{"dataset": "regions of photos with short descriptions (Visual Genome)", "train_examples": 101725, "encoder_norm": "layernorm", "encoder_norm_position": "pre", "encoder_qk_norm": false, "encoder_parallel_block": false, "encoder_moe": "expert_choice", "encoder_patch_size": [4, 4], "decoder_width": 256, "beta2": 0.999, "max_steps": 15100, "lr_schedule": "cosine_restarts", "final_lr_fraction": 0.05, "warmup_steps": 300}
Rows from expert 0 of block 11 of the encoder, named by matrix and row number. Rows with one number belong to one neuron. Each number is 50 + 10 x the weight over its row's rms, rounded and kept within 0 to 99. All counts start at 0. After the name is the row's rms in percent of the matrix's.
# up: expert up (encoder.blocks.11.mlp.up, 4x256x512), inputs 320-359
# down: expert down (encoder.blocks.11.mlp.down, 4x512x256, transposed), outputs 320-359
up.217 081:52 67 54 49 50 63 63 56 37 39 57 47 58 52 62 57 48 66 45 43 57 36 65 38 55 44 48 55 51 52 65 48 36 54 64 46 55 73 47 66
up.218 044:36 45 52 26 52 40 65 47 50 47 18 31 51 51 46 50 48 45 69 48 49 56 61 51 42 45 47 44 60 46 66 61 52 56 47 57 52 60 47 51
up.219 125:31 65 56 34 57 70 54 61 50 36 47 63 54 59 58 42 46 52 59 48 51 44 37 58 54 51 57 53 41 53 59 51 51 53 52 58 44 58 44 50
up.220 112:48 37 44 53 47 33 41 29 30 57 47 51 60 40 36 54 52 35 54 27 40 38 55 44 45 52 40 35 52 64 47 36 50 32 57 46 45 49 44 73
up.221 114:51 44 44 31 53 47 48 50 26 53 60 51 56 51 60 51 46 71 59 43 63 31 44 41 54 50 53 63 47 55 49 67 44 44 54 55 53 62 49 55
up.222 047:43 52 53 57 49 45 66 53 61 48 72 50 56 56 48 65 51 49 55 47 33 32 51 40 49 39 62 67 35 29 46 49 44 40 65 44 43 79 28 63
up.223 083:67 64 46 59 57 42 55 42 26 45 60 43 47 38 49 61 50 52 58 51 61 37 62 61 58 52 43 45 46 57 51 46 31 48 46 70 61 53 46 48
up.224 119:43 52 32 45 61 56 48 36 26 51 36 52 44 54 57 54 50 50 43 37 46 46 52 45 50 54 38 44 55 45 47 54 52 41 46 32 39 66 60 57
up.225 057:55 29 35 63 43 15 33 57 49 69 42 39 52 47 56 47 58 46 61 52 39 55 49 54 58 45 35 56 58 48 66 40 52 60 65 55 45 57 50 36
up.226 059:60 47 62 48 31 53 58 58 38 53 50 58 36 40 26 45 44 60 39 50 57 48 65 51 63 33 48 57 53 57 55 47 44 53 52 56 59 45 74 58
up.227 093:50 58 60 50 53 50 51 43 50 38 29 55 56 48 59 43 47 34 42 37 53 34 63 47 52 60 54 46 42 60 52 30 48 44 39 63 46 55 52 33
up.228 117:51 53 54 34 34 65 46 39 54 54 36 46 58 51 73 62 49 40 42 42 44 52 48 48 45 52 53 35 41 50 53 45 52 43 60 56 47 63 60 48
up.229 096:54 56 49 53 60 62 56 42 56 52 53 45 41 56 59 36 45 51 43 48 70 60 29 46 59 43 56 49 38 62 56 52 41 31 56 57 65 46 57 39
up.230 088:62 42 48 46 63 23 53 62 48 56 80 39 44 46 63 46 53 52 62 44 47 57 43 53 51 61 58 40 51 39 56 30 56 58 45 42 58 48 55 42
up.231 040:56 49 33 35 49 37 50 70 50 58 46 45 51 66 65 42 51 63 39 50 49 29 52 55 78 40 52 48 44 48 55 41 57 47 49 50 43 50 72 44
up.232 052:59 51 42 59 41 36 52 43 35 52 52 40 49 51 48 43 65 49 60 42 33 38 42 46 56 35 51 48 45 64 47 50 53 55 57 44 49 41 57 38
up.233 066:49 55 53 64 35 38 60 48 54 55 26 39 38 56 48 31 39 58 66 54 62 51 38 41 57 45 37 51 49 46 66 49 21 57 53 56 62 46 34 46
down.217 096:47 44 60 51 59 70 33 38 45 47 45 50 69 49 51 49 67 43 59 44 57 51 37 62 65 72 57 54 46 53 47 63 57 39 41 51 65 45 49 49
down.218 054:42 28 57 45 45 60 54 34 48 65 57 63 50 44 54 66 39 54 43 49 24 43 52 61 36 50 41 47 47 64 41 54 53 61 64 55 47 58 57 59
down.219 114:61 40 47 60 41 37 50 48 55 49 61 60 41 46 43 60 58 34 44 43 47 64 55 46 57 51 37 57 53 51 48 52 63 56 41 27 57 54 78 33
down.220 105:55 19 48 41 56 52 58 48 50 61 66 52 48 55 50 56 70 48 57 48 38 38 55 42 55 57 53 36 54 37 43 52 59 54 48 54 57 65 56 47
down.221 105:38 50 57 29 53 60 46 50 52 50 44 61 51 64 59 35 50 64 46 49 47 39 58 47 60 59 54 44 43 56 43 59 47 43 23 56 51 55 53 33
down.222 056:36 55 62 47 57 57 49 60 42 48 31 53 53 46 59 51 43 42 56 39 43 43 49 42 50 49 61 47 59 33 27 41 38 59 53 42 46 33 79 55
down.223 085:58 65 46 39 41 73 58 37 40 61 40 47 57 52 44 55 60 66 49 40 59 60 42 60 43 53 40 48 53 48 44 58 64 57 54 56 45 52 53 58
down.224 121:47 46 50 34 49 52 53 48 56 26 50 71 61 64 29 36 64 46 43 48 51 57 46 43 56 44 55 51 35 48 52 48 56 35 53 29 53 41 49 37
down.225 060:41 61 60 39 53 66 56 63 59 38 50 52 47 59 40 27 47 44 35 60 45 45 53 53 39 38 51 46 35 32 47 50 49 46 56 45 47 50 44 53
down.226 065:52 67 46 25 51 70 63 45 43 41 44 56 51 63 60 39 55 43 65 42 58 51 48 51 34 52 42 52 46 37 39 61 65 61 54 60 67 61 52 49
down.227 099:16 28 70 52 38 55 61 50 46 46 41 67 58 71 46 50 47 58 57 47 55 59 51 47 48 47 52 64 35 43 46 50 44 40 43 41 54 42 63 53
down.228 102:49 41 61 54 36 49 43 50 46 40 44 60 67 49 30 47 59 41 47 58 48 57 52 58 40 26 63 61 44 45 51 57 49 47 48 43 61 35 61 43
down.229 092:27 36 40 54 64 67 58 62 55 46 53 51 43 48 54 39 54 44 67 50 51 35 50 41 49 52 56 59 31 58 50 56 21 82 11 46 42 60 34 32
down.230 089:53 33 54 34 42 71 35 46 62 66 36 66 63 54 38 62 42 50 34 52 57 46 42 53 52 56 56 41 69 53 58 67 59 41 33 52 57 45 61 52
down.231 052:39 33 65 39 58 48 60 46 57 36 43 46 53 54 51 55 50 46 54 54 54 49 39 56 64 48 60 50 55 58 54 62 62 56 42 63 45 41 54 50
down.232 067:44 50 62 44 43 64 40 49 42 55 55 53 53 58 56 43 49 38 47 47 55 39 43 46 64 58 39 56 40 47 37 68 49 54 53 30 56 64 81 73
down.233 072:46 50 52 57 48 53 50 38 70 58 35 45 48 62 54 33 57 47 33 54 53 57 44 54 43 39 47 58 54 44 60 43 45 44 50 51 49 29 26 38