Weights of a small masked image model.
Training: cautious_adamw at rate 0.0011, 15100 steps, batches of 256.
Data: trained on regions of photos with short descriptions (Visual Genome), 38.0 epochs.
Rows from block 4 of the encoder of a small masked image model, named by matrix and row number. Rows with one number belong to one neuron. Each number is 500 + 40 x the weight over its row's rms, rounded and kept within 0 to 999. All counts start at 0. Numbers have three digits each. After the name is the row's rms in percent of the matrix's.
After each neuron's rows are labels from the 100 images, of 14848, where the neuron reaches its highest value: "responds to" is what is common among them. Only what is clearly more common there than usual is listed. The data: regions of photos with short descriptions (Visual Genome).
# fc1: MLP up (encoder.blocks.4.mlp.fc1.weight, 1536x512), inputs 370-443
# fc2: MLP down (encoder.blocks.4.mlp.fc2.weight, 512x1536, transposed), outputs 370-443

fc1.122 056:474478494540522478524484539561510637467500505546519448553490585547487447482481522527519560517493506544525466545503460534507500495507482502518514517492535466409477523466472387548509471503450467538419490517489505484522505532
fc2.122 047:471475429529513460489455475505487494454476474476549476457483540535491487528443471498486504469535520544507496458512517512548459537457499501444486455529517523481496452482484404483486560514534592456517526487499482494557532508
responds to: text has "blue"

fc1.511 050:465502546551476459486539482479528496512477568477475550518498494478494404456501510478567521439490438580529505519466514525505536473508546407479479497546476445450526536493498534491531539501571497534548473484463476496506496455
fc2.511 085:478477500523521418483540513456549437542454497475503542516478535511527521414471468493488519467481476469486545461510491469532504531531450464360502495454465526434551447515529561483476535537516422520487491497548451474470434496
responds to: text has "green"

fc1.702 056:505565506505537485567472501538487488487499477475533529522505518477524486488488454542501507504578525447524556521499500574461547530546421492498524502505540501426525537497435457518435520488449514559511510527488476625491443535
fc2.702 057:472484493549445479479457520555586514467503429478508494520538535418470431458536541529466516523453442535512494462462580443494445457494512483395514438518451549555522484510513555484533530527422526447422471497506503464497530469
responds to: text has "blue"

fc1.656 018:466463508541507452574445509554489519586511543517528475525558529548466487523489463529448501500527490499535491498525463468560538488495516524455481472505503525533449487486475453526582453517528521479474444507532531547489474469
fc2.656 013:472531475512525491583525531476498481492455454458558466502444494453535486500468476496463492443517486400522504541484550462424522536535416489482503473499501537467490494475523519488536411515487425521492460457597490532511421487
responds to: text has "green"

fc1.283 021:438459520520440444518503476471484541570485556427529414521462509415518485385528529448560513445526453488456474489451477533457506470473492512423457512432481470536520556417545550465565465550538475526507430534449555478477513532
fc2.283 013:513449476515480454520540518570553520502488534569587496476494488519511480544494486525484550409413554484487504473531464495496559499487431501489487493527544508449542456544450587450575449497526465478540492523492449499457534504
responds to: text has "red"

fc1.630 018:483451512497471520474471521448494496465487516480505507520480564537469528472500523443610485434523517556456449476411542445438472540496532440480441493503485462451516494477456546554594476546483490515500524470469418488450408583
fc2.630 011:486508596522476492516560470523508485502428485542498477538464553400490542500516520528481576557490456471558556531530475421473556524551465420459469554505474505489498489489514529493558518534462499435493445567501457535600437515
responds to: text has "red"

fc1.530 023:569564515557558437499454541471453499460461500515485429512545504534497460426475486543593519529447538433557582578432504383507503450545544512533442500438537550539506500514459482505516492532456432538511512481519536490499456487
fc2.530 023:519476413385499487470471465519494533447433401516530523489518491537524484493522452488620544462551482483499547505429510458513469560455494452461482443420435499456501470464451461510473487514398555498495588508437525467539475476
responds to: text has "green"

fc1.121 023:547506538481507541532442481513504497482490443532454449500550518569553512528494550490527537558420499520517575516473481556479543386526486501486493509494541530513471530461531500476489498465424465537441488517502455499581553459
fc2.121 026:554504486510541508483493510553534488554552572454517526505411466519494436474499381490563567485568470472472465435461464486515462508485424526491549520551489471549484485551446522483521484470443522491544553517460478539562571507
responds to: text has "green"

fc1.686 019:448500485459525499468568457549509578496441555489377555551551526527467518511474541419471514512434534537479493589468454508528562497499499545414561566540492486519503472418492527527566498526458516491535452484493477503444491501
fc2.686 013:510502523528477428510503547474468515492490376507553524530469466518523511486412468486452432517562546530487486451511518502568569512511518534471498470467472498572473438543446520449510469499546526415485462490528463460531531542
responds to: text has "red"

fc1.265 028:545456485521477473472533573481487488524445560490551506472520558494500541563477405497459492556503577410489552436510492497507467463469577453495467557581540455499477496482494493547524538486505477506548434489529433515488518488
fc2.265 024:511474467496484507526538499533519526481524462515520474483469532522550459488474497472470571467555494538486469503497471452472466530492423437458509499481534521467488504456443541518463483525508532475524522479521515514513460516
responds to: text has "green"

fc1.98 039:492470627575517464480473505405494464543507611476577474559558505427462465478504482513511433558507470459550495482495533487460542506520562499526498467544493403457535576468544508515504473584503441537471476520489533464519485519
fc2.98 039:426475514532546489489494496475477493460563548461510445527510512523557485557512526553542463497513511436509520462475524506463469448512467504573488479441440468504552494515523539511557572524501488500528550458509463555538530498
responds to: text has "green"

fc1.30 020:521492496529519528496535494507526471543424526468470533507538507526474462427428491497509526550481440481508524483488486554474496474512581519469455492574521521469536482427520528513565544446472458516531480537484460578445398515
fc2.30 011:532509476555513543444477510498521563506521468494579431503490564501573428551473523572453541459513525453476492520487473550550518377470538460465464467465531478476462491491451561509476485538473461506485554511524518570473521493
responds to: text has "green"

fc1.178 327:487476496530433479481503596452493473474478510540462557528544477445501489520482520543556513528547459500532536461459445484549483546446490500551461457491500565452416490481466457490531457493542491494547479563515474444506484494
fc2.178 351:473534494484540555529472487531492569503534449598555414500458489423426494501522499479481476486454528415470488486508474455462567483506551494486566502449554481550495550562468538455440502602487561472438517515453528558521526497
responds to: text has "blue"

fc1.375 036:491528532496538487494553484501440538530488508459476404530535483504499481447467528527482522558494521501493532579509486578436490420532489494449466526431492501409468541449487418494508450496512449483437489452448398468513448519
fc2.375 029:558486524528451506537498540542535411509507466471552491506418542490468480496608454444562532498543512540485467491447492477499486612454458511507484479497494532431519545533559428499489514492509585474435485538523540420526589475
responds to: text has "blue"

fc1.327 022:393495509545513508458533445529516492532492571447453617544517543487497462510519506505517511480477454505480510452466425543589455529517426531472516446476467529459488489505458496517558460439488427460489473494444436481522518688
fc2.327 016:491499423485507503503454480492492546443540524511501478493423521415544480406542534600515494466472442561496501478389492478455519516526422516495503525487510522488513457406510490512520508524483503477557560509550544485545490457
responds to: text has "white"

fc1.245 048:500546492512468475458469539458472467473431552521522476492497479502486476481421540493529481483485546465477581471435534488518489437518570458515454489443478528477519496482495512543463597467534446502566402514501456489518436471
fc2.245 049:520530437431514472553542479490496510510497456509557479599485544437481484461489492441600538468537499455437456524523452459451488562424490476441556465502492462493470481458422454489501467558401560478495543535459455516554544449
responds to: text has "green"