Rows from block 4 of the encoder of a small masked image model, named by matrix and row number. Rows with one number belong to one neuron. Each number is 500 + 50 x the weight over its row's rms, rounded and kept within 0 to 999. All counts start at 0. Numbers have three digits each. After the name is the row's rms in percent of the matrix's.
After each neuron's rows are labels from the 100 images, of 14848, where the neuron reaches its highest value: "top examples" is what is common among them. Only what is clearly more common there than usual is listed. The data: regions of photos with short descriptions (Visual Genome). In brackets: how many of the 100, against the usual share in percent.
# fc1: MLP up (encoder.blocks.4.mlp.fc1.weight, 1536x512), inputs 222-295
# fc2: MLP down (encoder.blocks.4.mlp.fc2.weight, 512x1536, transposed), outputs 222-295

fc1.640 017:528554506529543525542420384483514480467504487536505575433481435416484573479442525563449488504495547548505444435450433572536539514500474419495508537527525500538552527509497513513457537545452523522410470450453519570436468434
fc2.640 012:520426458461646541526514474484528567461539540443521639475470448557574485551478468394517560574505490503516536560555434426537512549546487516523488489415456468457566569443510484498447460553474456494512471565536400549509543467
top examples: text has "blue" (25 vs 5)

fc1.121 023:527545508487473448562481537499517527568443411529546490489556571449476451548568491499408485564476585571398432503490497471556508446416545501560474550474515426533525517496547487457428482468487486530491475538519461480415478568
fc2.121 026:491445565516521578454552571492551490562484515527466526502413437542538487523514522406516451560568409419536441522504590467503438433459514466521575519431459444495554509478570399498543455516461598400561540464547538511474531488
top examples: text has "green" (29 vs 4.2)

fc1.122 056:487423453380457562500496627464455551503541529519511593463567576485532550464490573458604520531552403487422423556493497505511499432531560553569518532463476526533518453400525432391411425495438513429455481464488474515575505507
fc2.122 047:491566564539512502510583516522480466441447492464525453512591601526373437545410558375486448484483518495509544393561470524534484460523548508532472419500555455521423499433536425576475462491470392481508572475500439484489476480
top examples: text has "blue" (26 vs 5)

fc1.369 118:490546388484448509478511449483381522553442464510499455345522508449485524418483582423495500557481502547444513478621508556478549505524514569530491460488532636553459519603503478478544507504598414508618477522466404541475553505
fc2.369 112:531447536541555451576475516525542484449539532490508490648468551497418411617529479561509499460566477526602515555435528489495489542494424416479529511506479545454514429463490512482440541501453484480477539610525459508486453465
top examples: text has "blue" (28 vs 5)

fc1.686 019:529556420510556521564440521496524429484491464412496436487471543415477490506495461482468534470569482498474475519438510500489528452516532413451338484515564583501539534519493467480508542550443496387478461493480468438475485446
fc2.686 013:399462529542534540587525514527504534449401567411493550490525511485515474394492515413495516503437506558515467477442488448494470472527472473522557480525537532494415563411481518456430494435533504497515556358515470439493559504
top examples: text has "red" (28 vs 4.4)

fc1.245 048:497519479509463383469469453482363550458484485487442604512518553548490458538445533501447484473497482536426520523557532489471526580457445514502563474550593500481384508518450649417462520375560436628555526479472508561546482536
fc2.245 049:484502444486562412485508547455453495583538478578441522530493469563585593483590537360496504576593473470566495511539498452589542450528471545537572480464510554463531517428575425496548467487509486465521561467493474438555423479
top examples: text has "green" (26 vs 4.2)

fc1.327 022:414518548502470604562481498510497462522440379500485514416531532505540512483537537467524494490534509511450472443554495536478424476412545453485541551410497493501500539524503469526476491520491582420501464478477509495497531370
fc2.327 016:511497537490493642532529499518455543499646468410546517418442505528619432448461526413547523421469533426562529518450526499600471489507530498548513534482413406469498514536578505534449513434594506483473492479446456522535506529
top examples: text has "white" (28 vs 11.6)

fc1.283 021:499498523443573538428483466481493537526506536525502493505513451479510413551437545576470598568486502529416564470438532490502540518492518526456384477445443454482485547485525481446602543479520423422523553607520459522552502495
fc2.283 013:467484458492491627466488525535610471416487509494378505510537520570526519457419559456469465501486514462471505523490419408519520445480542538510468480579552598512477476486520429467412442499531509449513547500542489502526564529
top examples: text has "red" (31 vs 4.4)

fc1.375 036:524544494492532487505517599481496496508491508527517540486518511495542571528530555442580474491562552399392472461593554485509455503517496517495499534333471523501497553510528405403463464598516510467509531566512409531516537514
fc2.375 029:536454504466538508554495477524513473512400482481492337573518500544523502505534533441513489514426503549574375546531488551511461403463507528498484460459502412531568472439482521557518474474470496544479560488478481512465476505
top examples: text has "blue" (25 vs 5)

fc1.98 039:484501406478424464399436577558543497489427432483477454522397594513492567508570454460505505529466412463524531558535510510482480502532489535389535508540490445424478527472442483430492499562565526617512455606480488494468485597
fc2.98 039:437476510441494506472542567566497515538590614472494531504510377563457549464600524534496500501529510508513466483533506491484490450514543525458555620503524442492536464516534533464480582457444488425432438524499465469605478483
top examples: text has "green" (28 vs 4.2)

fc1.265 028:530469562530430423557524450454453500494513595409465586528512469480518489551511540490404415510439540593476568543479516451454566522483495570493458475548574522546440501539545541518463467443491506494502473448572560521462503464
fc2.265 024:512465521502489616535531430518415573581503495587462605493536409538571468481517531484527545533544463497510479507532546405523516529542483429504444478429424472570550493537638504464451464472506508469531497473526465528537491449
top examples: text has "green" (27 vs 4.2)

fc1.511 050:470509420481395433393455557500476461471422415521539489516524520450523508462597416470560483490536481463468488465520452550467503437519579546490544467580528579452538554418515479375464511527526427486536532569478423528552480427
fc2.511 085:510491520466477559486540602482524549524523579446518564454449472456547500440527517473529416474563456429409483519462406408455447493531488523536529480548400571502517553541514501432486491543482469537535591459510530530501469514
top examples: text has "green" (35 vs 4.2)

fc1.656 018:507461438523408487504487474497411491491454532553466440503554443558510469484523636424425588457522433482410451474496453508524511482521543585535515485555493568436508510444440476539478513466518420495521503627415579507553603501
fc2.656 013:637490480406506557467516489453576423467536589471425494540434581500497485506551460426608486446451454473469563529481535525495470522531498488456391537548499548435467474462549491556576539555430491532571546412577450489509512488
top examples: text has "green" (28 vs 4.2)

fc1.530 023:441515480470425420427467494556487518610451510384538522470597611523419493551517493498522499487523423542399501548449522512454490489468500477504514486535500507538449534527477599428491468477553518554576449522462525479516497437
fc2.530 023:509468478480512387515543529479516426591515522594459578581550472496507551511487503433580487550486501530502413534503511557536561499491413530489397459486465587452501554432593475485553473513499537504498503440528418415465400477
top examples: text has "green" (27 vs 4.2)

fc1.178 327:550595404517482561485503503514507510579505422450473424440486540471455411377482548406502500531475402547486450504536530483483539487551451622596440361535543510532527567522482552480570460548564592580559540545458499478525540462
fc2.178 351:401458510541488424477482430525442512527473488564531574506557466506601566518586446503418545521546483558582517473446475554526428505511504437500523544425476424567461457515517421470437548394475464514466472482471457553536462459
top examples: text has "blue" (25 vs 5)

fc1.630 018:424474473498513639481442657527524462470508441474500545474500403417464534476603472559555521449570451446425613567439532535512542511485368525476416448537498541498520490423553493414529470506444466470485499518462486426475453404
fc2.630 011:516504442537491461508557451490560458525430449509530500514498561566541547551472522456560475494470531513418526561522423437489456462489468549546572508595452498498583509524498620527538445522583486515531561468490489502525493444
top examples: text has "red" (27 vs 4.4)

fc1.30 020:458474486535541510387476512483418490444572623464579537447542462455458526498478512551526518531456371512449557547533466548457441641454511532452479522528540492473515514389432457350450420470379515518533511511490409548418525451
fc2.30 011:552501494493423549457508463427417574467565513468590504435511450475408539540579614462518478439525445537570395484463490509532458421534511485527565545541502489561561493479578514511436498508423478380493468458569445542513487459
top examples: text has "green" (36 vs 4.2)

fc1.735 055:549540483518476548373506548484535560480431488463563487558427456526429508522426523450544395477488394485419517547581474478543541499581519532400484456461435445536489501578502534486477482571570485524520540498517500445442482542
fc2.735 051:577467498484387510505517546543492542504403430481457433538443497490492471499490484549531530457507499389503475517533485412509540526476511522515436569526484541442558539506533414467548579529533497551592441532494531512465490528
top examples: text has "blue" (26 vs 5)

fc1.702 056:449460502429466489443492523529505501481498545487499491481562478523516555448439487427515499572500478468413479474614478558511519476490490479535572513487487477422516607466540459476507418540498557509478445459478425524458531555
fc2.702 057:522546558500491538508566394428500560505414548479597557436503472506547506461539458559533479533480512469636443506455477531640508448449490490543493466465528551434535545525521443475519557496567543441456526527528435548510470426
top examples: text has "blue" (25 vs 5)